A small audio captioner, trained from scratch: encoder depths [4, 4, 4], decoder layers 8.
Rows from block 5 of the text decoder, named by matrix and row number. Rows with one number belong to one neuron. Each number is 500 + 40 x the weight over its row's rms, rounded and kept within 0 to 999. All counts start at 0. Numbers have three digits each. After the name is the row's rms in percent of the matrix's.
# gate: MLP gate (decoder.blocks.5.mlp.gate.weight, 960x320), inputs 0-45
# fc1: MLP up (decoder.blocks.5.mlp.fc1.weight, 960x320), inputs 0-45
# fc2: MLP down (decoder.blocks.5.mlp.fc2.weight, 320x960, transposed), outputs 0-45
gate.156 104:530459531472578422513530488477497584444441467504478533399456467504573484439521509481508519481476473532552527495511556489494543543441477524
gate.157 090:442460497555499518485497523503490549520523490448551446506502558498490519483481473470435525482527452510545468471557571492558474469548519532
gate.158 106:500474510482573479604457514506459435489444476481532574475481496490535549508552638509533551514522530512411485588514479545479522502456537482
gate.159 096:498406480501545518490458537524472525541481555499469559541510509498502538498469505517453525499421534540581450434553530486464552509481444568
gate.160 098:505487516462521472502455464505484538521477505553496582481481459509457548534495469448510490490530484530492537518449527440454468488475523480
gate.161 107:520445524411472549550515478493547444544499538482561486444516473490527466532505443477506523519579542531522453512597530478483542508558525454
gate.162 107:448446496512476549532563485490485483535425503484466493546533477525508571438458478500492554524465500503507505552533503585478482438459443478
gate.163 100:526456512532431493498464472490538513477502475563549579500539515503504530474445567537530580564441566551492533535510486462451500559558522492
gate.164 098:525487524515469431556542463514527513485474440494511509453472490509569498435469500474467499499490565546548548488442482461464506515500437450
gate.165 102:476502410564542503559531524499508475403535461493442593441594518516504466524466585551478451519508542470515528504539480498493503463538496538
gate.166 099:505495461477481477481558492515531610535456520466537516530518525596472432468553477466433486493552497480481408479472507525520498441383449474
gate.167 102:501441510487485538483508580507485534529622478475410503473501479545445479445475573530540473494502531506552564514459479459403425509502484507
gate.168 103:525540476446519515493535528546467489445539463429563501487566455488569507469490495536454515482497557438439535509501480389515387496504504483
gate.169 096:521431465538508493513498574480505442513459521519448516498449511526520526444454485510458494493524554565472576434489461510526524456490453434
gate.170 098:470454496514457510462496558542490495473511448502538571559528421505514532494474419489416471497606536481473600506453499544503489512481459655
gate.171 102:529506575478463553464503512459541487554470479448562435400512486558494486578556493563494532568486485491462447490454534471465509502421466517
gate.172 096:537484525466510506481524502539493531516560603453453468474513578461557499530504518502503425482495574485565546497497505498548453533473556502
gate.173 097:462426479600466495450546491469554559552571613496547474495521532563476477467536519521474492528457527515559570595583525573480503479446569503
gate.174 104:560523436491459483424519550478552480539497481401553540519512486529601510461516487562548456537574450553464493522520513499378483494495517487
gate.175 098:505471460529456498603489449557521511454441524485520490561547550556509485522511542499481497535445563517497537461447545430525493493534544439
gate.176 093:493511505476496465471539520505575522610431458542466472498422538556584528495486477468449512561565471517485549456557498531457479483524511470
gate.177 093:497427544449540529425450546546455446481470450468532554535472442476472489538476481471488612508458607494518517469470482540546490522474475444
gate.178 092:520528486520486532473499426470520461502443477491542577517532521491418500500465540493471544537503515477411512474454487525465548579396477462
gate.179 102:448446485543506482449522514521445482472535533487474456539479515488493503533473526505524539534520550505529524525466422483536521542423539496
gate.180 097:488491535461530517437444459488484500534528532544516463573482527427435499522524503456454432515539408423457505458536562500468569537552504502
gate.181 098:512475484528552453468510499515546514464467582497464537459496486544535497518506484486431593484520537486542469536476521545502530518519464480
gate.182 097:535534578499493484509492513510538528507455510508486474458572561543534559440575504496496478514492507501435494513580539519470446481466530505
gate.183 103:472509443515512515482501636469440479502503478563469376479494554550494457446486509563496532426500550491483509538531536513560475493453501453
gate.184 102:559563466584393539524491457511491487495551568505555558550481423508435486488483515499498493501505491466540499596492379526559502481535471485
gate.185 095:483452538559552473528489442473436492541518550482438462484477555467539445595501590576472531471529457435410550518458523493566551532468426535
gate.186 093:442450518430496485511501498480550499509527484570415560461504485546514479547469435468503483425524501538473440531539509506478452521521476508
gate.187 099:451498575500507508519460476501575539603515527487514487457496551496492431455425478477534492501476478582403486469420505534544501472487573519
gate.188 099:485510522557474514508479534542503497565428603539462463514480543510556452555566541478502445504498484471539522497549544486471513485479580473
gate.189 090:535477410508457523530485499519447419547521525465532495518495473514537456522503544505528497503574553476464496489500485498410519521452487483
gate.190 102:568466551532481552491499432496524465457468502522560470453495502516490508496479503542499556491446384503545489539547516452573426484511544539
gate.191 101:508481588511523606488499499559542503477467445493489463464445471483526441496521483442552477521494503500482458539509533497486514487526481524
gate.192 104:494438573441469476467522465501512510469504500493480459596425509528512438484516577535529518582539480530504456531540480505480473399481483508
gate.193 093:475456468556495512494539503510552569475498529470553494475430505577536487477521508496513492490512491557516556412422519504477600457511469601
gate.194 098:473481534435489470433449432475485559513486536519446575505550520432492475534477448506506478500424518527503515522506492528510550490511506518
gate.195 106:510479476528594504545475422441508470518557454543581426483478523451463517480483501552555496468522470515453492430520446487517485459563525595
gate.196 098:537478575522428490509472454496437527479497492518443466455525497518560446439504538521558505512503520546543519580538454448470487527530522367
fc1.156 101:472546514532482457515480517554486477529537499472534516532494477521430514423466405498515508531608481447465487571508507473462426533502490479
fc1.157 095:538523577517399498473500502524506460484472521531484473536519501496571469441562555494539543537442475513431509556469481519473495514517583514
fc1.158 104:526491501483492487562481521493542430414446477512603548452549455494534482499517526494513580519501465505517548553562456470470509506503543545
fc1.159 094:495525479523483545518507518490490498487501512540492527506460555467503433534551483494572540558509469501530533581538492477588490522537416485
fc1.160 102:416562456580526490485411512515544515508500474430537494485542464527407592469463565501445503512512431476509567524475492491465431504512512528
fc1.161 102:550439471540519538498567530510417489499445492508491464486391534457509520536578458442450416422461557467479551445469568453463430454457537477
fc1.162 099:542481510450528511456495475525501533472513480446476490510470568481529513535513533526524453514406470541587524507505503570494541512501517583
fc1.163 100:470386515547441525452496427591513494455459547534518513501522503497535549443549535501535478420480548563515546495582489492504497507459531426
fc1.164 106:506496518493584442509496478520514449552508574478455451515503573481482548445488529516549471577443454494495447510507572537532473517489566526
fc1.165 100:485533477525485542529501439527509495460561450466542498520512488561532523475549499528484472487497439412505554491547551561479512595532522535
fc1.166 098:461531475509470458477562444580444545509465499501449563564457529556451443457451517495477536439446511497451480481470421529495539489459524565
fc1.167 110:518521503426551494448572594453517562539536487526442466497522463493549490496480523535504498488443494525540494469551509440468538516478518553
fc1.168 097:562509467485492465434493569571476473477491553514531486460518542463570471452513503427492445503470456512505562451574535446541480509525465483
fc1.169 100:580523558414557506509487444504548549551537487517488497539528550546454501475509477509491550584528525536447472541461498506549480426438528554
fc1.170 105:538484551560553496573480467486468467452527560524553496481436558505581459523583586532472427442525494522516484523530498542546495478506475460
fc1.171 101:542508573470498515477490470497504445515428560437458501500434485529545555543464429491449495511495460454473461549477462519448541471484512546
fc1.172 102:504481515510491490476496521528526536479607492425483515454542539490536530467478463498530453546504519500527531516506451518505457418487536576
fc1.173 100:515551534465482537522487490535538498472506488443573527519488557479562531491465445504488494510519465483528477490517468548524520501510544526
fc1.174 105:553453494508497512591428451473465468514495503463518506472462520425508509430446523494473509519527574541494546439486548470484504484484475521
fc1.175 100:492575534548488478507520454490557458492534488438535463540490486474522483520527484519550432504477482485511443445544537473508497500519429539
fc1.176 108:520538446521503513514483484529424492485525500477498469471521554574557529522531491537479593491431473506476502482550474591440499492480578413
fc1.177 094:536442511590505460464503485469432521529559450465405455520506503478503558486514547566488523469499455492454440493544491515466468518555530442
fc1.178 097:540488502549455470530564499519549450513518493506479516426572480511533494529526481530524511492547566533517522486495454542472523557539450505
fc1.179 103:499499427446508412431474589475544479540528554492454475639502561564403518473551490613471512480463428507505467463536532552526467496590478549
fc1.180 099:517554429469544572514555538516476462524508526486428498506510487472514532567507481504433472509529476418589474558490537504518516414494525557
fc1.181 099:443506481467559498496506529534486429553507544462565526447506484466545521478513508458531546485520475524482379495556451584517617519552558544
fc1.182 106:411517489498545529477529473569425497592521412477516484506538465420389420549388485545583507561484464465429519471524459473547474507480522498
fc1.183 098:470520521475552519436497573573524503549475490494528495498473498415484460522460590573478411499512524482512507521511509447579494502471507462
fc1.184 088:526478574618435539475536493496483462408571590511416498465517496501467522539542461479486539500481526479502488497582533574607496500525444478
fc1.185 103:462489558493536446475597503445543472436505530507449514475422521482491552505442421495552543522414605467456516539461562447518486489489472516
fc1.186 099:425496581560481507555504505530458481583477539496554473498468531454547507528485544426511484499535467422511531531508474513513429503510513557
fc1.187 101:517506513530531512495510454494507500491473460510499556434546441497483510508498450478478472530547509497481492577429451473577503561474479545
fc1.188 104:509509461489431506471518416493499476435552471454567503537525436535470461546509451470461428460442475490492512444544456483483458470507461438
fc1.189 098:513471443473603576440504514505490530513526496438506501460474528470423545448499541529485581485492480641485521569520514475454518465550434517
fc1.190 098:454551524531486515484423447457529507499516524440531524540475516513528519537469505530546452419468468464466536472525501464506457552576551512
fc1.191 101:496499425428554518452495459445507488528511470484600473515424567515577507503556528381494478465486535452492471474499495510490537482555491501
fc1.192 100:530482494511514585528478487468471490553505473457531503413552480556539487470466445494535474473483427459484572441473526458535566546459473484
fc1.193 088:590431493531485520516573481482481487527568450540509450512524502484587520477518483486552467477523501526538557394499460549535516477501526492
fc1.194 095:480500472464583488499471453497563574537553455444519547546485543487450558497493382526467519470453479509552495543578555476491500544506464481
fc1.195 110:502526481549443498499477549468559459487472504473504585463578489614503491514514577491514571567440510485546530470503610481473470522494491413
fc1.196 095:476475481547530496485570491494464512501465517512469557455444491511522551463462468432505468494433536556498535537466445433471535520573516481
fc2.156 096:495337454526543457516502445523496508553495503507520449380501500473510509525514502510539501473456509478546491428489475500455551472479521546
fc2.157 100:476514426511487532517549519506439486520512536497510478458482497510489593459473490505472555529493558501505475515532520507502488514467484525
fc2.158 107:523820511488563498507497473525494448498482484516444495570478521513497512495505542491698461437509510496586526483518510523494552489501491497
fc2.159 101:504716532498531441473469454460532506601483507493562458457492484478483521488518526514436519649477504520523554531526542511483535480497446529
fc2.160 110:522390551546547516462525500489537481513447457551503542529500510521534512477504507482722481487504525505586476498455543489493487496515476461
fc2.161 099:537278491505479496486481474453482486482493535489496524509513464468497464483492419483425522471496536471574498464521521533474439491515467504
fc2.162 104:430567530499537549492501463508533503524532502481507553505487508473538565515519630549484568419414534472442449523508526504574554565527577512
fc2.163 109:491809501462514448518514526448501504510468584475472526580483485487515529551506521470521491473523500498549508500470470516500511503529462496
fc2.164 102:506306465430506484498540490498527527523540475490466535551509550432471517495482543482477463478485499504545560517451453507556533496464496486
fc2.165 101:499541539490542508541480491449477523509532495526490537414511510544492501524599446491519552550469480469518499478536476531444522490508463538
fc2.166 100:482644456477520505502445506446557445526542526518511467495508438437483529456468576526438518378481479515374512500486545493527511496567483476
fc2.167 091:589781514541500532521502533487518529472469517537358510449461506542490519516497408483584527493475477514445433513475495504513478504508536540
fc2.168 091:525534497535533528547509531547524469463425509491456552541495498539488472552486460497498451459425553448450475485483468475535533515520498478
fc2.169 103:531209373518497543497490511450532508479450519518586488514534559483472496511512501528476459544518499501547503541496443527510538486463438435
fc2.170 088:536600481543547463456525493476458514516509536519386501525428468496547554461562464511449532521567525504493450497509511490519484535540483447
fc2.171 109:559545439464432578526505513455431511508543570562491473593469486464476445515520463496412485234536476490477528468517463518503426537473535499
fc2.172 100:558905488506488480489524481505445446434488464495367520485508455497526510545517459521473518470529494531499492494483518522472521506497528526
fc2.173 094:510538436428455432565498503539513531444565528489537530562519530516485532545490543519499500397488473496534487529520587461513508474511535541
fc2.174 098:555395492497503497583499505500545516461503489490455540479525478596490486536548512483545488626448440481504476523506507461491523470502546576
fc2.175 104:511284509573477490541486465486505485508466487484523452415505514473525557430502501463481489537442472516485531573489465498546506488412549478
fc2.176 095:500463542537475476547523512595566554547464470527509494495492502554515489425442559456471460430453515546494542578521469467469435481507532506
fc2.177 087:588395529552491573437468505434394549442432554522493508517501466560534504528537439487486497622525469495481490495558496427479469486489518465
fc2.178 095:499493475522490529471483485490538485525503409470614485586494525450464505566488480469483537477458465523569469517489527480501502512484505461
fc2.179 119:503429528517476446466545480447499512534489437474513521475554450517514527519483416452221555540520443478443513479515483479477480502518486457
fc2.180 097:446545525521539465522485555518502513495452508520466458497483482436548468475493491536501484472499492464510525522435508582473649489471524481
fc2.181 094:494577531452527521487478531512463454503511526498534471528530540522477492521559510458428490448544519494536400562505470427476591551476571488
fc2.182 100:483162494456587572443440457496500461508532539527497566493522549479542519495496568446508481465493522455440479472514496467511536433521515505
fc2.183 095:457373473500469489483554419472491540508507487491617478523469466472460518516513633523469450452465503548424511458550482504540489532518538513
fc2.184 098:517428486518521531534538478474490453502468537529502529393523494492481557451501424521393471524477478480526499447440520495477513459504521583
fc2.185 091:403743465510538462478505520495496483536550566460470483586478496534504566546522538382506462432484511472494554499540502532517458520498527485
fc2.186 101:462255493462495556459486438509482496507514474488597537482449462507484407469458538521489463454491501508536530474475482511499486487465501480
fc2.187 092:487555449499416457508448460469488491497475463481504506485513502548454504503481408491425560419503422547518527524494545502531517472469475473
fc2.188 102:631327476539480509529489485539503490480468523504590509537480586474479520483496509502407509561492596537522505457445498465570529514500536473
fc2.189 119:467517505510495512488478455533499493518491530481496553504505490556483474522495557548846416518513549494487507423494484488478461498525536545
fc2.190 088:412685540532485542509461517506507494500565498507571488439491449508448469440453505503512434442460511493484510519519534517452465495499501506
fc2.191 102:518444543468500472546484491538519547471532536460497476301511510499490498511475553522534516611537518508466492490532545530525453491521493517
fc2.192 107:446382442483517500505553545480456403499477563505440481483499538532548572521524418478439484611478493474458478538485518551562561457443502500
fc2.193 095:518652483502500441515510570492533503492528487476450471497520475511510478528524410539525540471491480475482444479505512532545450522539559594
fc2.194 094:604794486487500530477477507512468478440508493512464482515476469509501524507451544503567488516537495477533482562454557482482531464538570552
fc2.195 122:471479406512435522499526547536479459510505472441422601485548449524476501514468622536514494557486515482518510467493540507494515515503518427
fc2.196 095:612849471469534534478501449549458531502518475470388516522479516548560517493493426505628463505470482531503563545519537455483509483511494487