A small audio captioner, trained from scratch: 184686 training examples.
Rows from block 4 of the text decoder, named by matrix and row number. Rows with one number belong to one neuron. Each number is 500 + 40 x the weight over its row's rms, rounded and kept within 0 to 999. All counts start at 0. Numbers have three digits each. After the name is the row's rms in percent of the matrix's.
# gate: MLP gate (decoder.blocks.4.mlp.gate.weight, 960x320), inputs 214-319
# fc1: MLP up (decoder.blocks.4.mlp.fc1.weight, 960x320), inputs 214-319
# fc2: MLP down (decoder.blocks.4.mlp.fc2.weight, 320x960, transposed), outputs 214-319
gate.31 094:486517423466442514503518487505513528520474498430486519465512543448512524481523555486527492486516568541532534438466417528536533480509417474538460510489457521543418478535520407528480511508433553490560493537562519507537429526530482494562550467485444552459590538523503474435502458473484466547479547529460524506492531501456
gate.32 102:473435432451450561509517531555513504495536468440478498528552467617435473522480520496540485508385485415512479485455490527495517438543513447539480499556487489492528508518553516446474534479499418545561560496479439506488503532488460597502455466412582517420499460523539446504535483515476498463521520483448440489437458445506
gate.33 101:550478536553516502495508505519471550526464447476547489475552503501480531559528479489507562536459476451483537420557486481539535444531495457503480514457538533506487485558545459516480558509539406471450506593484523570499476437468395489458536514528485528550562527503462533462517485436533520467529509509485554502486497516465
gate.34 091:432528549449533472429430477459464521560575535428507479531499576512449437538454504469459498500511486520487541535519526477477513459447477467546487551554527504467481450506501574504546506498483460477466497514481495485525509539421518476497537557459547495520477575496543509412500504510496547505559498554518477510539568535492
gate.35 104:490478452566459538480466579526533472401500523606526499491484468532539572465512506438467489492491417474494493448581464518581461452458462554511448413548470481424477490553497515500524523482458479468562524437537535480525467464455497446480533474487441519420500485496521483529492549441442529497453575483491506528561503486498
gate.36 100:478463547409516407489447416504502491494524506504518482514552487548504547493500475507469535488478506426566481490462546515463474535509512502493564476471455514588436450523523444539547504534532525513568583468503419534523499504518387500537465521453468443490467537494520467520458430429496405484449479461466533480489502527470
gate.37 099:453495528489512463557481489493482437486492484509556490501515535453512522530427563506477417488455531601492509423482498466483501484485533458532527499545415531554459508513477482530522476503482552529517555509523415488583514523559514557519527518495510478513484596530571438541536491499507598482472495456566517469467483482405
gate.38 109:502474578491471523488481529483430582492483476533493446571458525557534439560485529517530590520456471514476478529493484552567537512461469463498515417493459502511496432451495512458529521533559441451494398461474458496555510442545451427505447480531434468562558485521450490498550429404496518447443516459490569564499474511509
gate.39 095:439528516482472532481419542455536485554416468462524544502510474508470528484524487498514478446523492521473463520443524538553468541460472513592424511509505553464455491514479463515504526412485596520493550510595482539443425503463497551475521458568510522541475533464421545489550530545513527497482512430462469533599531481420
gate.40 101:410484524440468447454535551501445437483485595508451440542538519576497523569605520522446566484530423495517571435473506422504511430536468553523545469465436455551517436508518480425498527512568473486528498521494522513463550529553547490510481573505458537442495481555556507428488488537492504543487486435565496507501478448487
gate.41 092:566470580482475499455494477452546541525443522536519497479434460464483514562422532476494500502510500450529488463532501533579481511533538521498436502496514498521472515496497491466542603496467443463474594513508467482460479503528565442547507522534460464511497460473425497493576520458470492567511466538529489512414569528478
gate.42 101:516561510532558540540571517529487501451493573480452477466511471536484543516523508397523467432524443572485509537471480569519494439487506486439509507470446546465497503498508499441498494569456526528497541412472480447550501476453448544499555499509459526506429441472493543477444399536493509539502506443536498554491497473472
gate.43 094:532495499532455512505524526457518522499462618506524441527603436458472567521553527474419427544475525475457498499489422505518574546469470530446470589513453441514485514483429459514468562503529484507521511447498448453478470498526498527479518506519461530483559472452516465523531441462497572507533492533543465491463471542500
gate.44 109:511483528469550450525545505436511514521434498507525443452487385513559541564487475521560486596515473471529464516397443449498492521520486422474508516407509489465496479500546457454456531569477526482565501547485504547472451516489536519527463449491517564549481482537476519479529463492564512518531441541472605519498527502478
gate.45 097:437512443474453490483562478572502515551555523486531532518505449525582498530486521486538525572489541547462434530487491513494534536460517493516555492477527532548505515460506544557494502354528473521476567437527477519465529444486500483578501434414549509470549490459529501535494493505465524478568580410504457504458541521451
gate.46 104:568479506441461441471445505574506526511490461499545549472483511535599563527418528501524469519528417485476461522535484481517447513505485549478498398418471425495467481504543486492463478468500532516486488468442523535486574408478561455457467441471510503551497442544586441506537537538487545553535507509470495504532575496435
gate.47 107:514472557442509553534497471524559472575505566490572538491510400427588492507518546610420453512430501465451466459501514452511476486540490496487439463486434556516436585485437453533425527499471456571541475503514546544533516543522556576478548498412483432472516554485508524492550450516532484485526513549517501535535446488481
gate.48 101:549529492429470506515439527460483472568542539513522511431503516471476434481483610512567460493465482450417526487606453497451514493563479520426469486523455556499466504483458426505475482464542523511481512512464515437449513479475544448542505539474516514425482489506440491479577559589515440412520576563555418520603465490509
gate.49 096:477532544470461503552493481503462495438511477532479499486473517562483488455488508511534466496488484398456545511554458504441524484510534593514429456519493486527502467529505488495539471538442486602540520483515526458483489567543481468542482524529505453438425481488511513535504534521528488488519506532549372462509499399508
gate.50 111:510558455553551527474486509460428455449502459521511490556509518517480519505551575544487484460414469418486458495513514484444436515454517482569498483510505532509460533485552558437525505477439542539475467477483510454595527550428483523515592489478465513511508545467442521447400519483437526577509523466572522458446590483552
fc1.31 099:524462559525523450493475463387474529438512480592487484559571506528438465528503534477508554502499517493437436516514484453552510469549543508466428487413588483519488526523532533431492490442509456473513500479532503505478519541422487537472516512515581527469559542529538512503480481492472553469572491476463571532584492485561
fc1.32 095:477458492528449480507532499491544503507460499558439440495528495541432449531479526418527489490552486528465477495511535508427559467507525589475489508487517505542537458433520475525488464496539526476484442425514512511500526537452461489405516476486535549595474501483523488467504564510402401413518450454502521525516659464508
fc1.33 101:520519464467547555496531471467571474506532508537578398391466527445484516498540533508529472496491534483498456503487478460465461553500505479468478587506562458421501483524534504487501529485491513463549443481505495529481508532499542455498529490417532455612539526509475481569541518460528526528449534514533515531524454506554
fc1.34 095:495518538502502444486508462428502453504524569527452516541571523511455501495519494517542485433519556493526448519591502445483517479449611528477556459520478440467482534495538431487553466515520514512533485545428442463516528454481479505503482433472549496527512528447481549515467465485511556519494503523557437482493533471478
fc1.35 100:513473474475524432471472485470461534549534507542526600507509520479480522379486534436433593504494519557531449554493429515539454517447441456516541498502511428430453527553530425594472552500530485501407510479467498495498509533462477515522556536451477561496440495485554489500497486531552508476482447451471590527554427480526
fc1.36 105:546522496483503496526474581536499473462466430513521485453553492554524538538516504489514470442502472520495450500514451533508514509529493462487509476510537487511520475480518517475484570388530463488556446576448501517481508499523466536478501481509504534520493504491551490575490458495480486599560436486580580526434501535491
fc1.37 098:522499493474425485542494478537469485474441521557519467513496550560478479563581534493540590499500483471517517504529522500490504476496477471446481514549513510541529524478451514486494454498480463466504546497528510481511544475455478475469457399412500576515506516485442414505449507498473493457506502621456492490512573479488
fc1.38 103:622488447561495467470472531521472477481544409506584492565460483466506477481479455492433551510533452483478541560406474494498486530475526491483513519475496524434549536509454515479484477487447511411475476481466488528546495467439429551512521510460521481452489500519407484515528470493531446464531528540571511508559531419527
fc1.39 095:497497453478503491524483491475413530499563515509546427490496524455529491504481486473400526467479452494546518478480479504506560579549496511474562532475496571511475444486529506473582454467469438508529544503455502481529479509489461527443481510458440451552477516508519565487474507540537453537522505530449575482446507455495
fc1.40 104:513445508467578544490547518544555484416514540487518459557454527518496466505534549478533483534545491455444470527472465563486503450596472512426440469483498508484505489523469485506474492465489529617450480447460542484476470493492481485567537500531489507550504523459452475584475436580550569546537518514460506485528546522534
fc1.41 092:504521464415485492489457455476538501476492465430501547482477394462503529506510526469535510458507466449516520509583568428411548530523480494489520540529501586527558435473449539503510456462494501483388467467490490513419568527466497489498538416473498525519552492480519507574557522465465489554512491490485461510498519536556
fc1.42 100:559534422518456496585556495423459561485520498456537511444552489514524483536503478501487516487533438498548472593459469491464490459548517511508477436475531587459480522449485435578525458498457516552472507436533511528441533518565472458491512527451503560527459449510517579532466465537541547557547553485561534524483464444470
fc1.43 095:505538533526497490522519496422525522499542502486438463474500464474548458479531541499464570490511444473575500437525485505566416547516469475487518440541531475564516515532471479548413485576525497520460451555537589501510528558529477491518531518421522448509482534441466604503496458517487433487584523569506542520479440554550
fc1.44 101:480522515479452498522528564552524520516562546525535469542428462465448512479528490486512496502510492490448410515538557481532538433438492554548566582541509502462553542443465533539459495421534488396514492437544474447481527574564539518467511504543523493471489493448401489533558551507473439472575483450500515451478468491538
fc1.45 097:523509494498516418525553474534484505503447508520496494457513543546463609551525432457460491483535511504504479398466510481485546485496506551452499496478509474453457480520496488515537526510471570446566547535560402549483491547543521475504457588481449412521512530515504476489470432507525472491544490487550533543465488472515
fc1.46 101:459436469500483489527447447487486525537525522442453456513461481471509466504473512502577458532511500432482492464527532459520545508547440454448534498422571501462583466601539411491427531539500493505565468417483513515495486530498396479522481514548514495452469490563514515498470499546525481504531534461538463469460477519489
fc1.47 102:519501521528420505461561528482451483430506468461549456558455564475473486453559508551533567509488455453500477523425583420470503419476498543459521516418516477468531494482501516464550480502531524497488465480504482507518482519505461517520491525496519483505502476483547450508500468536530531528494467495518515419510556468579
fc1.48 099:477512570474545487453485474450442542492520552562513450527503506516486430456532505481522480463499457483485494423526499549467497531492505524463482523550583488530480460527498455505459531551427468492578507508505546565474536546498528513535479495521508509534490509474520464470421516457428460576495536563518489572446464522525
fc1.49 096:511489531458555544497481489440516495497506514516537505501435484437498432485553523519492459486510488510495535531470572463497503496508446480530414446503487472506498518577467414500512467468543529512489545477501472540526468501478504434550469507594498506516581571514556439463490561381468550472460525552554435523558532437571
fc1.50 123:563485484432494500576540440466572479462488621498538532435496553570504557556497466488568512562465535497518554505468460509498536488527477514479564456533470530491559450547502521489544510554554463455469565457505498499458479510515459464497448508532515513509498511542536462529590428493544455436464495548420478552518359494549
fc2.31 105:514449536508462511492554553529508485505456465473574487491448415518534511447409483481552472556495545530497463544511439549463435476536579528416577479532526540514526508486525500527450513471502535452498512472527488457553493456462472515485513538506534502501535510510481519507536506556524495456544546480444485504473486545434
fc2.32 097:542443587445457523418481477497594483574506531531450542522567509472563430482543551493430526486510517488525428477461537522470510539479495502404482480558457494453545479487468526503485532501480478417504503546534583517518531521478458535501469526513555548551561520486565484458490409498560547553530486513463517491555494544541
fc2.33 108:512520550529449486441502545517488536474506536495528564470660546491496537519488460531509494493484471453559506518511506534513488475447512536482513445435480537571446428537509563493519571421464526487521376473482474448526512488526552513563465528469489529481539465499540522490419456527474531460503515529488495586492571460499
fc2.34 099:468542480557557545475492529512523490505541513498507522545409553490531508425534437491518546474515495445528540490491446446462486505498505386501531500533478476451441528487520495614476492516504498543519521463532502547479534553516489458409582495451541474510485560411506464479543577476545551499479528511518546475507530510463
fc2.35 096:480503545481489470477526542541550517493515522471544430540430525508458547506526473538497555514490529430454505446460491501463486476506591488483511539458533540473438549492461505497455477438493527466531512514524499446463566537523506504515535519460514464543543563449481416479547530532567514468516493543555466504535570515530
fc2.36 089:520417504552536541461584476533532460508477577500568457525423490492509469505571470475496505467482556523435512506465440491495488419483509466480486500497477547567431535541506532459480492409408499441500507532501545523515529567489557523506486493479541514506523529568491506518571506593495497518534496487536507503490479500481
fc2.37 097:539490512478488473490452555553460538517488556502519459487626476427511545503515517472547505480496495484463521485452484418502539487564480495580509553510498450517498567539494504495517541495455507470499522455540478536588491503560520524492463517581437438519519460530527522483509561561469496453553517481556505513526470494490
fc2.38 102:415492586465525521520499494496531490521471534490485498546483508455519477444519448501493525533464566479486489481499552461438490516482478525530481487509522471482475525446537504508474542485390497465483538468499507506521481500526476502534491497515523491488500486480571502509475522441565506446513478462537493433451595528510
fc2.39 094:489519443560471477491566520508526500409485521513493463459495516539463519425535476451454449508524473509471481471423485498508466509553581478547454528553496459461426432486525469504537509479483461480517511482568488476554536446478631512520541529485525510504474580456422499472582464470571441415502479515574517459515459452501
fc2.40 106:493451586498457542500500577443496490458498510490514499412459545507572505502446512498490550456524417425529467464492493549584472495529519513406494445494495506530427482525522469486534520476519517545500589547534435498519544475504421510501550533432436557475505506507441562467527462497412518510505522454467517488531450562498
fc2.41 093:466495513479506520523513462482472546557530538448410469466618532469543516546503482518434506474555472469456536509505475491503577464495542500564524447488510552378533518547537509529547529521410505488488544531575481534469515508521526498514440566464576506509448519516479429535515454525411492478445453461550499462522440501455
fc2.42 108:509505436513498490491503447497505445583508446516508496486562500434484462479499464432555449505583558447518527497528452532575529491488483516422472502565492480596484487510651491505498443468526457466484458516479510495493492491498419540449491422418532479484436492518544518549461466456371505512447556509459516498483432509507
fc2.43 098:523538578538519448554480473532462492478610498469385497550538480500465440466450475506534568511445491547428523453512491463518566495484546541484516516467461553486518491492498470535483457484496591558559526487528400512448521503493579425512468476518511537455543487538455429457509431514484469473523493472567445481488469518543
fc2.44 101:456562483537519471480494500578528573496522507489488558507456499422488461472499462460571549500467501477540511513495557457488501535474439501451485559515495563477466518506527516553529464482461533462465483446528485585571463503492447515616448539473505459532507567523469489498595507498474498456501448492562504496543446508476
fc2.45 093:447498553482486536532414412524553496491505597553465451534523488480432514446463508529511523485483461473532518462483525512499474496495522499458474545621480431508419517567470574500506514465465525505551456441499465455496483536580480502516509543552499580464457489478526449553550512484492445532524522552456395522549477540513
fc2.46 102:493480523514482531475569472538449488434482543512517530541496560539484495484461488419514579507562524543507462539507471555537512530469549489340462544495445530466459493402568528535478491421465533460485597454531477525521534570507510439469503447433467523521507501496571488523507510501413504416493488433558521521534467504561
fc2.47 106:488512579524481565470507511484448449552435521534495516480282511603443489514468500539483529529480498519473475548492509534473495485585453467515521513474487503388519478525492420443501496450498499520515476537459507535578439528512440439551469522500452477507458486446458485514519517568576499531510535469435496526563492429498
fc2.48 103:515503648565497509525472532470557483448491513492528535486439530523551512540476528510446511577451489484494498530504517441475449459464499487592461548485476499469489511573469467500475468537470480535509464523540519547468542524470507423528502473433433573430533491514435465527522398521461521535494405522532495460507533452500
fc2.49 112:483526502506456478585486482534479523473464554519514488514455493553482494507549494535534503490482525481501508463491466507536513542462423508511526501469522523450478468465514513452504535554517516484529484507466447527553468542507590516491501474489476538539599520427482501507469546534549454557500474525495529492550578473496
fc2.50 108:455462534470484456494490444487522542560463607497493609456493502471491508518502502493539424555513508488458466549496505532508523484516499578533543484526513515480450471441442498482496453496473482463487518465421466508520473568536477484472424478491489524445502497477492458469546515526564499446479483615477500505432380465456